From a checkpoint of a small image classifier.
Data: trained on microscope photos of single blood and bone marrow cells, 97085 training examples.
Rows from block 6, named by matrix and row number. Rows with one number belong to one neuron. Each number is 128 + 24 x the weight over its row's rms, rounded and kept within 0 to 255. All counts start at 0. Numbers have three digits each. After the name is the row's rms in percent of the matrix's.
# fc1: MLP up (model.blocks.6.mlp.fc1.weight, 768x192), inputs 64-127
# fc2: MLP down (model.blocks.6.mlp.fc2.weight, 192x768, transposed), outputs 64-127
fc1.493 078:135119128095152141123110131157110124084165123153175140100125161182075124160112119126073129138103117115100109107087130145156170106134121152114159145146092088138099148105143102074107154108159127
fc2.493 084:086109160131146097127112085138125133099137149116169150105128118133158131142097123122102142152108108136110140108136108090143148133163124153105101154118134132096099130087162128083069152120115095
fc1.494 024:090111161113076121118200191123144079141122127117089140131167178145137144143100132143133117101155116136120122132101095089121168121117132086159136154169148088106070117134130127171130123112141123
fc2.494 024:115130132123119124117106191141171143088142126119129116130135098138133144125115121143126111098138150131106081129154170116129144129129146130132144112136119106159133125103135141132142142139131137
fc1.495 020:132125127129141131145113148131093148137142158131126142128128113165138140097149144144092128170153121106161120095168131126128133100151111120095107122110108129094115073128078132109128148076125142
fc2.495 020:125162165108147125108093147119143147151136156166146153091167205115184161109107100129132145131151152109104134119133117142125187119163126162143114098135109141137157126133133135114101130133115142
fc1.496 199:140132148096107084115142148129146071139109096121153112151101133131106142151166153143118089095109099155127121115192159141132138120119124142143111103136155138115162154135131161085120106139138096
fc2.496 207:116095107107111157114126172148173136140184159137169154194131145100145156063141156141118147153125138183095135178127109131121126127138150098126157126137161161093117144124133153107110136102109097
fc1.497 195:125114123153095165153137129092143129124120111120106118095140136093169129123172082142114120121134116124103150098139108141095145137139105121153111110124177141166113107146102190159112091162118123
fc2.497 182:137150117162132114161132147128099145145144110146127125071146121114099133177127128095146115140129170095134137132155152127133133120137123123155138183082141114134108126140083147100133164136106105
fc1.498 167:109138120130129124135159132131129083103127145102128061095152151116099146125133135135099110123127136132138148138130124090159122131128162199168108132100141125121146122132113137120162164126117163
fc2.498 165:144137149154130107169121153152121106103124147115133188104130172137099108131171152093113130163093149136142118093102075121136092095129125133127119120174139133143156157125103152114144136120084134
fc1.499 009:111152167117145140099124127148134149113120130135155151113168067106147148163150117068102125141126150119118144131164079095125135107089134141070115126102147116182132174101147118138169089150125125
fc2.499 011:152157144146133126143116136141145157090122120110164149120140143098147139150138151130088183154178125140118105130116099130092123111115170114178111103156139119143143149121122131123101159167162147
fc1.500 006:116096108096138119126124135129179112153126131155149144131133150137136154111108124110154122167150136095069162110134148098137171109116119150157122136149153110127145121118143060110111106150120134
fc2.500 007:114149108132092112163116141108143151092147099093160143125132143097124164113136154118122145139153138113150078121092112128108171089101145140106100109133166117111191126105116158121082130133130126
fc1.501 076:097112135136131127093149110114131150113114121167144114147126124149129130157143134173128129136119095122135131149146170125070101134133091139157159113158086106117127096096133127036116191140094138
fc2.501 072:147151178110131126125086143145126133106144109131151132113098148101117139122142125089114092098141101108119085102120161133152085125133122150154114109122121117149120124146154085104142132132145159
fc1.502 120:154107101112116115097103147146131102103118097140102124089147138128111114136126155124109137165161104107104166141121153098105127106124116156105149126124140093136129158082095067170156126124137099
fc2.502 137:148115139145156105100091087126127157140131115061133132184133129136159141136104132126094108144079118121126083198137118115102106146148161100154127116144146104129159095153073143142142096125117116
fc1.503 029:077119140147086142113123102136108163084142176128141119113130169121140154126138167124142149076104127091146144118130131090081176122073160170103096152125129094118088172158088116127115114167085122
fc2.503 031:144165143104151093127159113109141136105154131146124143126157163091114125110127143142140120130152098182092115109116127152108109141140148144151086143151100134100113145121082174117155107103169096
fc1.504 098:140111139106095093167129173111108155136129122121152105122117164097136130129118140127149126083148133140108168105167116146166127084163143142174121141078142082129153069111134163123118149139142113
fc2.504 102:079156141108084146153146202131177111141123119143146093117130167133142138126139119113111163145122129131158155136111118173160118121117111104097104118107164144112157120117111128154168127116078115
fc1.505 089:103167125179121143105145140147106108132087151125104122102152146149106112140173139130102089101096145147111081136111117138157101145111150172111147151107084147104152113168145137169127111120133170
fc2.505 098:139097123104108125137162158127156111138084148088126104097090105181089146113104104134122146131107131131125152125116152115130099117094158128151149125165117108155133170140102100117143137144083147
fc1.506 039:125128130125138172154145149124135137150115142162136135118136118133140121161117119128125128141114117116090145103173092095123168104070104085046113124100147115100192108139130113132122139107160176
fc2.506 041:082114138105117118141120099132153154128172131119145146161086107126144107128138163106145128182161133134131081107125134131126181140134087112126087150144161149098107157096133166151086136133133116
fc1.507 016:089128160154135137141135145111136081103151068113116116154097162125135129147105163151147113099099132143132153118123142146104128153158117155116124095141143122102096162135117107120093140141143119
fc2.507 015:071104095108133100114128114131141173101132131128164137124144109108156123123104176148142133153124143124159120081128138141133142129111089097103122103146127115138138098111137123136132104139112120
fc1.508 103:109121107151144075128133117132100145147133122174108141106068107137150139163142127125158106109097162081139093097136184095164124122126148136118148132146123164096105151134158112125105151126164145
fc2.508 103:108111077119100113127158169147153132097090149112110140149148144160142174092114134128136102140118130141131130118136139080154166133119112174139141148145120124112163115117109152126120091121115132
fc1.509 162:151097111062155116120112138117119141088112127094145141122132165186146100147088095120120174133130097133154099132131090140105164123141151087134134147143136108139081086146145169129157138116134130
fc2.509 154:125122082136120080164104121119105127166157126155125109126150114128109145099175142093141130131148110150100128132162105084142131166132167081128086173115138156145088151131114112081118126149127072
fc1.510 167:107132164106107158132125129123136101156111117129121117158161143116154144105126126119146155158138143111130123144159104119111125123097153140116178129117095134121137160098128102158076143092124140
fc2.510 180:091108104130131196098116119171166131162118096094146109112185153171178119172113156114110133151147173138110119137131102112151117149138188075162162130132171145103156092114177132170182150116126103
fc1.511 025:148142146123125168139114101110133133127151144136187101125102137057091128125114172099149148135142180116117105102127132102125139100106149159130112104142090098082143071150148128146128112171102145
fc2.511 025:134111138171099145086101146147109152130098127115147126132140138109108149159112152127113151082126123112141129143112109086145109183111160103143084129104168181153125124117120097103135118116151084
fc1.512 020:139123129124117113128132149150187111157111125104216117111127116116138137164088149144078152143164096114122167134164130137100158169131127111125107158119128103104117124142155138117141129101122111
fc2.512 019:115113163091145127178119119150081137146132091095133134136149140084144160150180126129134112132122144113147096152128116145145134103176143118146137137162136100152168136119157128085106164142168128
fc1.513 008:143155064158151121138112147117130142118119164136157105123169143138111136106123136178136168115095143140165130169165127132144096113144162133118158153083131132131156122113122124104121152075112133
fc2.513 009:120162154160122124105089145093121160089131141114158093152168117136153131118149134115123146140142147100159131121100091134127107099122122121124109114151111127135132102130126130129069142167090110
fc1.514 011:122143127181157113160126127150162143100152095114115098133068155138158104103130147168090128057120126094125133120127141112153098141121110129127119176116176127118089132104119094112141156136132158
fc2.514 012:133121156182143094122141099134169173093118150123092096130151127077156132127079120135142151139116109137142087096084134130099110135130160097142108124164124121107131127127111180137146078164157111
fc1.515 188:144157132148119147056111101128133136155152111080090154137120143132119143104105122105161106078124065164144117171125072138113103134096118126153118152094153097120113174103156118120094114153146145
fc2.515 196:136138137159148108144138105122139081109135094149092120181106149125137122113125127110140152127102137186151160169166132109106162129111136106146146073110127139110132132110137144129156127134111132
fc1.516 162:107117160135189133136119124110084148141155122143146109112137113086122157119135146135090133099140160114119155143061156109097162138171149091128088141121143086122119103153127128154105095156150100
fc2.516 171:129125115094111107139176143105090154164148072136129116133121130133124127121089129156138166141107075097129104100105112149159119083123142105113135163134093129110137154169126121156160138129116096
fc1.517 014:171109149114121130099109118128123148152137128091100110110130142142111127071148132115121099147133119169109083149140162198142128113139159112133157119151121102107106166133150126123127120131123168
fc2.517 014:141111096105120134115125103167133149120114122087178136121166103115139172134104151120096101125160149137127159170107123119111151094152106137142078136180086105143107150139107135084100146096130164
fc1.518 015:140153163134139131149157105126138052113147162124169092105140099165122133085152177113121137147131135126117141091156112093104091108135126136116108124118137118089143102100133156124133113158166076
fc2.518 015:126127187146157145135085148121129165121133092084160111114139128152151150130105125101154104108122160120158122125129116169126119073109141127147104102119175134136140121130124114100103087110149108
fc1.519 011:147093083159122086105136117119129110134148164136138133076095140131138121193113151127082115120137107110079110120133109133116103156131177137106153109107111106147141086095144086153134095172103148
fc2.519 011:089164142151113131154108096099149103064139136132146164101152128084160131156126114112124102143101131116120110130121139152138103105088184126192136084105135140155158129136120144120095174133133129
fc1.520 049:110140079090103119104109154131137105134139121116107120147139142120123132107139123137133127158154132207154159146109120097117089134158154130128160145142131133101137133089105137124152117127119154
fc2.520 051:113180136129109109136111155138122100147133078158114103159164139143156099130109124131095154117117157177153146133166135113158113086131086137117144141107105079131176087111132117109125126117091138
fc1.521 015:139085158082092117097116119077093129118134142144127104133109094117136102128140144110160136079112115126120145128095136133137131140130095150182084107135109134143140185138154178157095129159121169
fc2.521 014:137160140116130086154085156124094118123125127094133151160149107081153086122126157113148138116072134128127178104076129111124148128146122181127115095167144118135092127122134130105110136126145095
fc1.522 017:154132155150085153105127086092132153117141080156144124105092126174100123137157137113134107134113136086110129112122156116127141086130098112145125140157162113133136121105109097132149127139150174
fc2.522 017:104105175125127131151142106113082110159130146115124129165127096140121186131074117118129101136086123128125128100144134144120104097155144135141129114156161106122112131083133159083124127093131144
fc1.523 191:135100137149121121131146140103075133106110129135133109168146120104146101148130115155128148117164135108155106132134098109121184127124174100131133122137139145136144150123118107083187145128136140
fc2.523 187:144136119156101172116136134127115102141145124123134102094119121128138152163143125179187133102118133084083122158178150069131150103110132142112095098132076147123149143181127127137166142142126163
fc1.524 012:078108087144132141123080091128103111128109076119164129127127087107126114145153113069165110073107123119124117098127154122074141119152106110155145110118129089153170101115101134124166144100123142
fc2.524 012:113152160152131174181127123127119140137123090097080143132080125078133136160137146125133121148132126119175144120127123091092139137086160123156144109144154105135148135122148126087096122110153114
fc1.525 012:158161114126100092118142117162149119138138163147152069130141140153148131143123117111162159119155148115095111114106150091152137155105110138113167124115165112106132098126112135144094135168110137
fc2.525 013:117150125121097148133155145157144141078156110109122130161138089110158130159120104107118153174178128110131160124092097143138119101116169147121166084152157168136142110108119154119148153135107147
fc1.526 024:143126121136074140072122101099111130146109130088090068164135141166134149130137136135125171094180154120128129116110138136168124108137104111147169153105108111142149077115107126119137119140125150
fc2.526 022:123140096121104117120124123113128122111110105116171114077120107128173144150123137138135102088163145145135194069102144091121136095108154123124095101145132139099133144177127110142112149138121116
fc1.527 167:154102090163114177118151139098117149130137145147115114132113148124112154148117120150131082093179133093135123121131151114134127129127113102105112073095100088099101123118127133146136122132126097
fc2.527 168:146139132127132113121125116145119118130168154123160118135095171132153134142157094133135099142155133134109139161121155119160151150113121128176118080108124107131104108099151138127133142124114144
fc1.528 187:119158120145135143130147137134146140164108107117162125145144144164170107104152134139098171170143140117133111166137150124118115125099158136134167157121132145105117119124121057124113124142054140
fc2.528 189:163126152132174137076102103105143102126120109167146156137135095096112160119126146112116175180135153090178147157118095091125118142114089138119133126132141118131126169106116148111125134110131126
fc1.529 108:132133104169117104105115110109138137167109106141143159104137064159145145161142101100164131093108120144149176112154115132116119128127144116140127164070124128145136110147129136126112166138141140
fc2.529 110:087175150078099120145137111115104156115135140105142152113174112078133158147090128149135119160141150116104124136132131120117110138131132121131105147081110137128121083129090091130140139120130118
fc1.530 042:128136090165171154113149128142161145127167148110135193159143150115114141144167143114107077131161148160190128151084175117135085113097123168143126152103148134140100126113123172126129121161127115
fc2.530 040:166125121161138140104163099131133151144094086136132130113120129128129132113168115102141119159092090130114112155117150166126103115132151101094134131117121136129111168142126163153126115141126137
fc1.531 148:105119163101103170160155118117161117129185111147138134099164155133108079121142160090099182103104107127110093161164115139129140109121136126120115151085124125101171131161143126110112137099151116
fc2.531 149:148106122108162121144142147137133131144133120166104134083080072118101160110106120140126131112072055124106123108091157113125161137133151106163139088137107139120104084115112106123157133133114166
fc1.532 021:121118124152133136106122129147125150091124159112133142096062121105121142119107164129149121117099116132146108178096107098146133114130126075137166140130117155160164152163131155123085134092157136
fc2.532 019:135110151141126108136158117118135148070147119113129107109110145138148140128141138095143121157107118111144090126157094134106113121114152150175110082115079079128120117172139131169127158131113101
fc1.533 220:117167156137098138136083091127110119137121142095112091159113130130089102117135158187135158078080117074123129093112146146112120143152139091072149123125142098126115130127110135158128158176111101
fc2.533 198:139131119112102128101171123159107126113091129097126138140072087164119121123118096117138118164147068142125158089128149151124148167155158091119122137099148080154132120101111112136166086134148133
fc1.534 070:120074115102150141143095125130137106095154116159146150124131129156102116116136092125118174118153115103137108110126130124150172142125123128098132101144158120119122140074139119148114154168146131
fc2.534 080:142116196123134090106089115087124055148164121090176126128121123156084115100136106159150123115089100125132116151164161112114148135118140093127142117112153163147081130155140112082107119124150154
fc1.535 196:114105124163108136104149151150153124166137100141122146130134166104117123158165115159126110135123139164113083155114131146137097165153100108134130126134117089137154117101109128142170173135099105
fc2.535 185:158090133126167154103138098084122131148096140122136130098093117152108098160139086150143159117135139113148100134136139118123123066147143142163098114069178135093152146108160134118158144135115156
fc1.536 026:116088138111119129125107127141098132149139103165145128152088138151108145140108124131125102087106068125093130114136093117124132157101134140169154135129126106107086107157134178141143127138166150
fc2.536 027:127121165120119092154096110088136130117115175151124093156127136079122120161158137136150158119079168102144127136171136120107099123161104145112113141099132169144134177157167146085132129124128133
fc1.537 011:128155100122128132145145097090174139111145094128135104087103118079098090135135148129174167156114103094146152141109142133133148105125133159141139134141138159091157146102136135083143154128159105
fc2.537 011:128128132144153164139111109136163158090125086127145111156103115116156112125127146103151122114142118108135142139127122129096134140111111157120140159105139164126142087120102117143063150157127172
fc1.538 039:168152144106117079106139107154125104131147147088164172141157079128130143146161102138128116153097154112118146119127127116096137096167125105170151116097145153122148050107124104126121144133165097
fc2.538 037:160135099164090132169157155140132143096144141095178155160136106122149071121112139097116114118104146122144091131149086125114116080151134109142164139114132156124127145155095153126143162104112143
fc1.539 010:105137165161112125160101132102148129142150139125136145119146115115127103078119186134124158126107118124093130150124135169103157120177109149178165126145130106123110133120119141105184106126129159
fc2.539 010:125122117102119121140126101124106137116111129088121133152155114148119117120104132125172101140178133096160129121126122175107107147145126147137190107144152158121100123115145132147110101115172126
fc1.540 034:101115117138210148106105116115123112127138125101122157109114073129146160165119134124083125053159152124080092161112107155112167127128142112172177120130097149144123133129146149102114111143146127
fc2.540 035:140168132178095131134152110073169151135120171115126133096117181135099145099133117106121094139130153098122135094104165102129125115135121076114107138136126155154142095153143171104105161135128095
fc1.541 114:118073112118141102085134078123091132107087103140139120136080130132148155129135124099169149136171097140123123136108131143117102165110117097153161083123130094121130137133163154119175159147137111
fc2.541 109:158133134097140177150146142146139125147163146162113154145101139078133146158131111168116102091112157117095147078136100109117131095136143154114141126106140145102152169087109109101154148135126140
fc1.542 008:159104134135126076169147164145119130160115142133183148149098127166137119150151107061131081103119115140116128157105093151086107155158073135161152129098110152186103081115129137147144141143123128
fc2.542 009:121153119142149128142099160101123150078127124104152135143100124091148179120108115087121111130166092156140115139099114156121131114103182149124091097148133124153158120125133162113101158168177143
fc1.543 018:119120123146112131112145064162111117106112150171113130138121127135138119136117150117147129112140133101112158152107129116102159105101115149129126179191126090140137136136163093157103144111108173
fc2.543 019:136130158149126108114154103158122172152133126116126132129131082147152135140114134121153111135143135118131158103069175123129134134084142176162118124138115145127109139115126168103120115147121130
fc1.544 010:124076073068096135206109121131137171150111103102099127128106135118144127171178150114139139100131135118126154135128151081105128131171081148139119129121103120155120138142161139157102089088133106
fc2.544 011:177168129134144117134088150152134117077110120105127117150097072120129152106151130166144130155147135148136118120108123151129124122096161141112101083162106160136156093129155141124076104118130126
fc1.545 154:113128111090163126086111112121110146131152130116097158126117118084136162133144124132155119086123134126130136144149124143085122151181135097129095131126165112182135143160167117154144112168149131
fc2.545 169:156090123132106174130158106153148139143164097152143141130123143108146109179114121116115133113147118133105128112101161130126110183109087152110132083140111112153152149141183130149122156146113105
fc1.546 073:103142109187090117147132080143132120098151120163112141145123118097115163109108176149139135122126088131157142135124142089139113161132106170104125122153114125152121106094115115129144098118119084
fc2.546 079:128152111159172130114155097110136150092100139095163132141150124110080099121127143097120128132107165118172090104122093188133114117120138131103151116172104115111130138132100103089138120090157117
fc1.547 024:128127101066080101152101152139090151102122136150120140117088121168129125121166140135088143099148150126112150123128140137141145193130117148119106096155138154129075153116120114133156101183108090
fc2.547 025:111141134142147112110139161113119121135132143149074162143105133119111142102142140109150153126127144094202112129144127155130162116088067142138117112135129152107133138182103119139123156105162130
fc1.548 014:085140052139101124169113086153112114143102109100182118145114124117113167154147124176128164078115106130113162138130144129116117132129121132131120119122101142175124067152137165110121142129151145
fc2.548 013:174126175132134138142116116170124135173132111123136173155120124142130152148192112149130119147117149111107124131141132092148116109138169138109154119161104148148158090113150168147122122155128131
fc1.549 156:187138123104128133164116144169121144145107132181162098093143138183151123136182109140065112145172119097110106150148118104115126115138150147100118158134111129070103129133111139138138142114174104
fc2.549 152:156140124111150143176147118111163091157177164166147149106152164139132122112130144118168103173119135113179129131115106094141128162127127153114139086125116112132105153117152111124135133113121157
fc1.550 154:177138106104074124146149109150146150112137111088124154126095135119144112142133102145138083143157137108123115129141163143193134146123129104169087164138098105145074140156119167125096153152116146
fc2.550 156:134128141118095101144104162097176068113147072121121096100097117086078147107173132108122129112129111157171113158119111130095102132106090157134130094065120115129104145113117129111113135156120155
fc1.551 027:129141123133096135112164143162172172125144154169168183115134152106142148133124137089137093115095129144168108123109115142106095124126121127152145102151130131128093130166147140085128137158134124
fc2.551 029:088126111130142160146153131114103119141110152109113114138148147109170125105133136182101072175111137135124080148127132144076115147139152173128132130125107169153138122184117164181126116135130113
fc1.552 015:137126121121108147104154132180185093137126129108129129124155110132140134114161147150113128123144120165154101162102133173094133137114137080120146125096103151158106138079142121155148165116124123
fc2.552 014:123125127150141196083097123152148133132092118114101118118101139055146156078131149110092116142114121134116126146118100157084124114119184149154141124146139119179126139135147127099109131152132097
fc1.553 019:202131108157154142146115104120103121105115122096104158145104115151140151118110142134118163146124097128092138129136117103139110125160124157115114102128108131109124170099122148153142111139160121
fc2.553 018:068151147144107117135101105141156169120101108125168116152106149116178179142125145131151165137117132167142141140107088126101164122113127110151096143110111090144110086112103165113115088157132094
fc1.554 123:155136133148099145141126142145165081143158159139114061131145148132149129084122128111114143095140129141131097094158112081172139132119161136092128114160136118155137174155152136136115104101131116
fc2.554 129:175109065137116145088098146176156104137098121139114086151113137165119140133099138177133153136155128153108146114125138176125134147177135086129138127127129083168152152138145150122145095117129172
fc1.555 138:153108096135107120132129148120142105160099121131125141133159168120164121169086155161114141138119080078099096132119095108145128187166176137091129153137134136107098148167129188154140159107120115
fc2.555 143:114095150085128065146101115150124137117115155157145115113117147153109122090110135126157103128125186092104120098176105142081146135103098152141104139134116137135108200068092132132102093112086131
fc1.556 057:103140169133113127155118145183113138146110139103112121134162172166153113103163109154129129117155105069121131112122156137104127137167142098119122109124102055113137113150153169140136087135139130
fc2.556 059:137136095121127147104130174154216120130063087129143167137111146126123135115078112122163145121114134150087166117094141118132150125138106179132174137093103109137160142130168156098105125134126120
fc1.557 017:122118085118149140147133082094143122136074125135167159174157119141127124152122163145077102199146146086127119122138130139121119121145118127101113138141116151124165139161133102133128106125129157
fc2.557 016:126129164134115163112150101097091157101129101137155105106089116120122124141123101111116095153173115104168140134141135103121140117062116105135126136109151128099130133142156117134115091142094111
fc1.558 025:125136114095173154115123157119102121108128116171121160102125123127123089152141151115093109151134148129130150130144124150133142150131111117090133094150154108135087130135129141128133163126176140
fc2.558 026:136140160129138143114171113081109134132134110111153196135150140112118140130116137125138124075153102092149155127147085140122149125134171125114122073148128120132091134092121142114105154125170101
fc1.559 143:109110183120125107108109143139110102113137149119146165114125105142153112141118130135111138146128084130161139101099157155075129146103141134120173140116105105120130104094116082144143137155147108
fc2.559 149:122131143105160162165130141128111097119150137106174129146135140136114101140132130132130126114102126132099143165112137098156125127160118138091094087134129145129108141105180144114104123108130082
fc1.560 010:119127134146137141128148116177131133114131124128129128149141097086137136122092141100158120160100123190120130121095161128157107116130093128141116086146110156131106116119153126169125142151138110
fc2.560 010:144146127140114122106119116097109180073122146072157170168175119093152140117122125085141102124125112109126117108116086163116136101092145121100089126148164130121151135134123144108075135112171101
fc1.561 022:109118106147081148147122117136102129153132134093122151138112121128099121135145148131130148109121126109137141126164177150116151100114146119140137102087135102115099098104101103143130138135120118
fc2.561 023:106101139134115127194104132103114149153110112129127123164161146145126155127119142123122160125140157154148138103125136120118141112145155142116127112130132132130127153101117146119164169089165132
fc1.562 049:123111125149140149052118143114101118161165152177110125124095057118109146118107106145098161112110143106134152126135146115145139108140123130112140150109131130094097124120143125116125123120108143
fc2.562 047:147129133153123149151107155154123094093123114116118144123102176108129177135083122078116110140168109117153110097137159157114151169148111135110080143119126159161136115138127153117102115117088151
fc1.563 086:107137130151103101121118137095128131144146153135108143137084104130129115102118128112149126072090127174154086118110188128118125071119094123180150126168130119129142153148138095122145192162132132
fc2.563 077:071117112133168123107130119154125134150166159120145123115117135109121125122127151135114141183136109137131132114143115127122150114108092130125117137140113133126124159162135114121103094129173119
fc1.564 120:147103126086170089154130114109151118149113156142127099109116148116152109159158140152136172109144145136078124143155109117092099116092155090135133142125149109102088096114121088104147170108167103
fc2.564 126:099102139125122096130112124108124087155177178157119094157131110160144116150110157098145135094164118133113144122156122132136152127148101116126117124119109171117080113118089138166135083103082155
fc1.565 012:116157134123109141168128126103118117176086094120156151161139129171139100104146117138156135123128149123151149141151100159092083127120112141092158122139114133141095109080124152161122134104135103
fc2.565 013:144133120113107149148108072138142146110148083141179123126116074117136099118116081089115118102127107079123126140123073123097150126146160136109145091142095110130128136099110144127112154100142143
fc1.566 014:149123093141157123123086108141141153128143121121109100126120121104143115128115106138111095101115114124140134066139122074145152112151124119132109143127151101129133157090084117079131161136167131
fc2.566 014:110135108135142103122105117127095116102112138159137156157095159122170167129118129138118108145056134102129164092106105123071104110087131132137132148163148147149088109096161125099125128112125105
fc1.567 009:126101087094132146158097134126108107087151153118134113118113174133128156120126128084131185150091159131101124180145125169112137142089120115130151119102126131092107118114192149086163081105122091
fc2.567 010:097138168150100123135121146137107143068117105079155118109119118117141167162120139161138142139120124143126104128117101156106120081093131132182131112139123114115149122150105111133110115150162119
fc1.568 017:131161107139100179137106124114130118156160137108189110113169084107122136145123134115093148134160105136111187091135116188120133134115119131144123153112155120130166078140122108105107138122141111
fc2.568 017:115116144150100124138121144187161126158112117087120149113130132067118152112129147127140156133137115124120119102128113104145113083118134100104155199164167120112127113103169129080082114120127145
fc1.569 046:119110120162134138130152128125120135126143167100103099146129102115125148122153137142164124088143115099086089182125146128115131138173161102085120120126145103119093167088128141147146111107154104
fc2.569 047:098124157149109119144117168158111146135098109114133114157116153154107143145131113162140148091128148112139129097096103141120190159122140152145145134140172105141120119115179142144152121141147108
fc1.570 138:136152086130112144099125146082154079108086053110148142153174177090103162086166112144143135117138117135084146120124169148140075105133122084165087150163111109139135140151110108111125114144077164
fc2.570 151:120119169157073123108171102108146114153111094120158145138103095109107124125145160140121130179135111182098131148127157161127147171137129136134117127091107086102120149149164168119138144083112154
fc1.571 175:104095150120126177146124174120153143108124138168132105110123101103112120160148104128127047110135141110126140128085113136124137132152150108120146102120114108114137137130131157070138100156113084
fc2.571 184:110164142147120129122153126104139099137143117166096138127118105131174146147094163145147162207129142126122085140132162142131133122115091141158157162152101115125124113137132142150101126184180164
fc1.572 012:083116168152137107096122137131153122124147165147156131126116110139078125142109110068123125127160118155112146106149138107132153128130180136110070097131098135149136067141151114125126141136139143
fc2.572 012:151145134127138137126099162070152118110124166137129140126146119117189150136154120103101094155131155116118168134091107099128185108137106152116114101123155143164135127123141111072119158113129097
fc1.573 193:101119123118143110051161151097125138091144135113165110117148138136142168119153119180133129157141155123144090121107082129135066097101117149140124133107119122138163115151148146142118154159142090
fc2.573 188:122070148117143121101121193097093136104130173123102100136154115193118141182169128130155172133121100141143086139133172135145105124157122141144118119101133134111136104125165134118127152102148091
fc1.574 010:100128147121121156172160114150172178117116118144107120160094135108075124141115134094145136156135119132131157128147126144121116104107153119111108147172130153110152165119117145069160121089155108
fc2.574 010:161128149107146092164150122151123140128105100116115140170163128108154137100132132128093128123153121103153131105139059102102084148086140143171146136142129146137135109136130150141099153103146150
fc1.575 146:112071071108123110123127113134102092130099175122160128138129104076133117152149178118138122116131157157147141114118059122095139122112128137165147116148147137158143147072113101121120141130075130
fc2.575 134:126143167143120147110117146153141124085131122132145139151148112167117102142133122091144152084095130115119118117122121072153123115111134141132112123126113155154127109111126142182146143128090066
fc1.576 157:090147125130138134087125103161135151125151110140113099146128129134157139112112124111149125120128123158159170148143142134147084101053164144105146133186132115135154128136143144120143114153082131
fc2.576 169:129153101131126139120139120089140116122116106151102123141156158145124111127140116100093164122130133171126112112139132112090137139120109121132135117108130145115096152176117110126120129106115099
fc1.577 032:114052131109134105075120131155124157109110107168153117156151107113154135147160131132118134126120097098084148120141117112081134154146135149095124100142107125140131104097117144139153168132124156
fc2.577 031:109124121142104136174053112145117114130138113134179142174125169083117137134143112143132116138153105136134108152142145132108158117125119129128099102147148102138146137120140112064152111117176115
fc1.578 109:140098136135120116117146090129132132132107134131150143150163115149123161145127158106080106155124164127121138125091139161076129132103156115163115104158092138148139147119131145142132145132143117
fc2.578 112:135110108155177136118144119108122169155100140107158121123136079151178126124139132151131110093128137116125142114101082157097146146110124132143132122130109150136103121156113120112139141097100118
fc1.579 135:083144126152114161132143118100114120111112128115149132139133160118127112124116160138103093133130140131122121157110124177116079139142160148153118085163205151124102116135133117109136143116135118
fc2.579 134:104110144118133088103130144122138127139137158108123095125106118161099136117117101161195156132153107125145127111117109113140133127104091139146106177155150126100126189148122130133122079089140127
fc1.580 049:121144121113124128105124109118134128130120171133108110134166129160159123145145113146150156141121136168128118124105146115108115172083189116125071138119115108103169130091110116138117115122149143
fc2.580 046:097133126128087123116123065123128111083086116140146135110099159128132134113100140156105119133154123104096130117119118130154141155091098204107127179103125098180118119134136123126119104140130092
fc1.581 009:113133082152108107102146091075155122105153129101140127140134144146124111126116107130137130100110138134082128136123162164095095113124136110179093128133123150138132150105119128142125128147134173
fc2.581 009:110103134141091118144097116105123114067142109081158111135136123113125137109115154111084139131127145141139161127154103130125149098123153125131130071102127149127112089134147120132081157142120126
fc1.582 010:193102099112085158122141161132064119145144109113127132120165108180129123091145130104135108128121163121130143126103142138101151164118131123179103142106161197129122102134122089124162069105115159
fc2.582 011:151151143155124139093085140140102159098075105106159127135147113090132161143119131109129129165133121161123150155102144139126168142136143171077152118159148153137106141152124159122106123153129076
fc1.583 010:126114110203111164122107115112109144160150130103143119108092110120127167105171134154102110186143119138131133157095126154130120124133160093127126102171136125130120114141104133136160129100136097
fc2.583 009:138137136139161126166103121153111164100121155116163113114161163129112138118116169141111105115147122124139146095102072178107117141096141126135067121115142154158119129092155132131086127123152112
fc1.584 159:098131130117128107106122136174154127156154117102119138151093116131116131120193138162140093163168114132138134147141130172123094169101106085148136158151095144128125133148134165160125125071154081
fc2.584 154:152118150124099142128091099154138138131142100106111106108158174147117129142113114108125134092188134115078114123113163159137126088136144163101121115144160122181161134128129098141147171120102096
fc1.585 012:063132141110116165143160145118166124174144146167111109109133146139113115117101137089103171129138162128141106123109137132141109091112114081119115151101128120118143133164123149101137090159116136
fc2.585 013:110112108111082126147147138151151146117119110105181154125155142126156154114123157105125141124126096181157150122113106109143087141089114151152129133146120122126115114109120142089117145179128138
fc1.586 014:154140096135148128107130144110182112106159110151132148154168105121132181132159117134116123129124173124157095076120105142134145062113125177096137144138090117079086132138140079100103120111146128
fc2.586 014:110157159131126120150119102114114160105116129126168165133150128122133131135163187089127120134125162160110119097131107129069110143129130127073086105142126157177139107124114113152113116102139118
fc1.587 068:130152125156138129127128136116151148190121167127157129149106128134124113152157096134171096127132129084112150130114131093179171116128132147115132119119112134139156120144122126086089123105115143
fc2.587 073:129160166124131119134091142172124105170162157146138147147114136129120150085141155136142130180109109085159106123115154137122105142201137149127144127144090129155135161148113134127130142137129173
fc1.588 048:115072161129132150144106146137110103088149085104163143132163119108094134097112126143151128163160106174167127120098130160167150122103104117136125163122135090169124164113144113154123138185124132
fc2.588 050:155122129130117128140146114155106131116144125105110130137114135080064123104133116098157164144107139153160078106127130126118133108130078149096082145130088164142082155131120161103105122142093094
fc1.589 044:146130108133150170113145174132120155135120126126109080096130081153130149139137102099141111181083139139106118133149147111111105086138106128175119116126117157101110164090126096152120170159146087
fc2.589 045:121149102082142129130128141134120188111119116077169112176141142082115132060138141083093148124150161131143125101123166092190140151109148101106139118117113105144177136092120149105105143135137104
fc1.590 009:123142118130161144101138140089104111110117124147138081145156091120121143136106113139123112123126154126140154145088120153142099143191112088105133093115128129129104132137128134120122136101094079
fc2.590 009:107128163145132130154107133112127139071066129098192138155120124144172152115143126138091134166133093121132135127115095185114142114104124151177118087157142104119115158131119167070128132138135140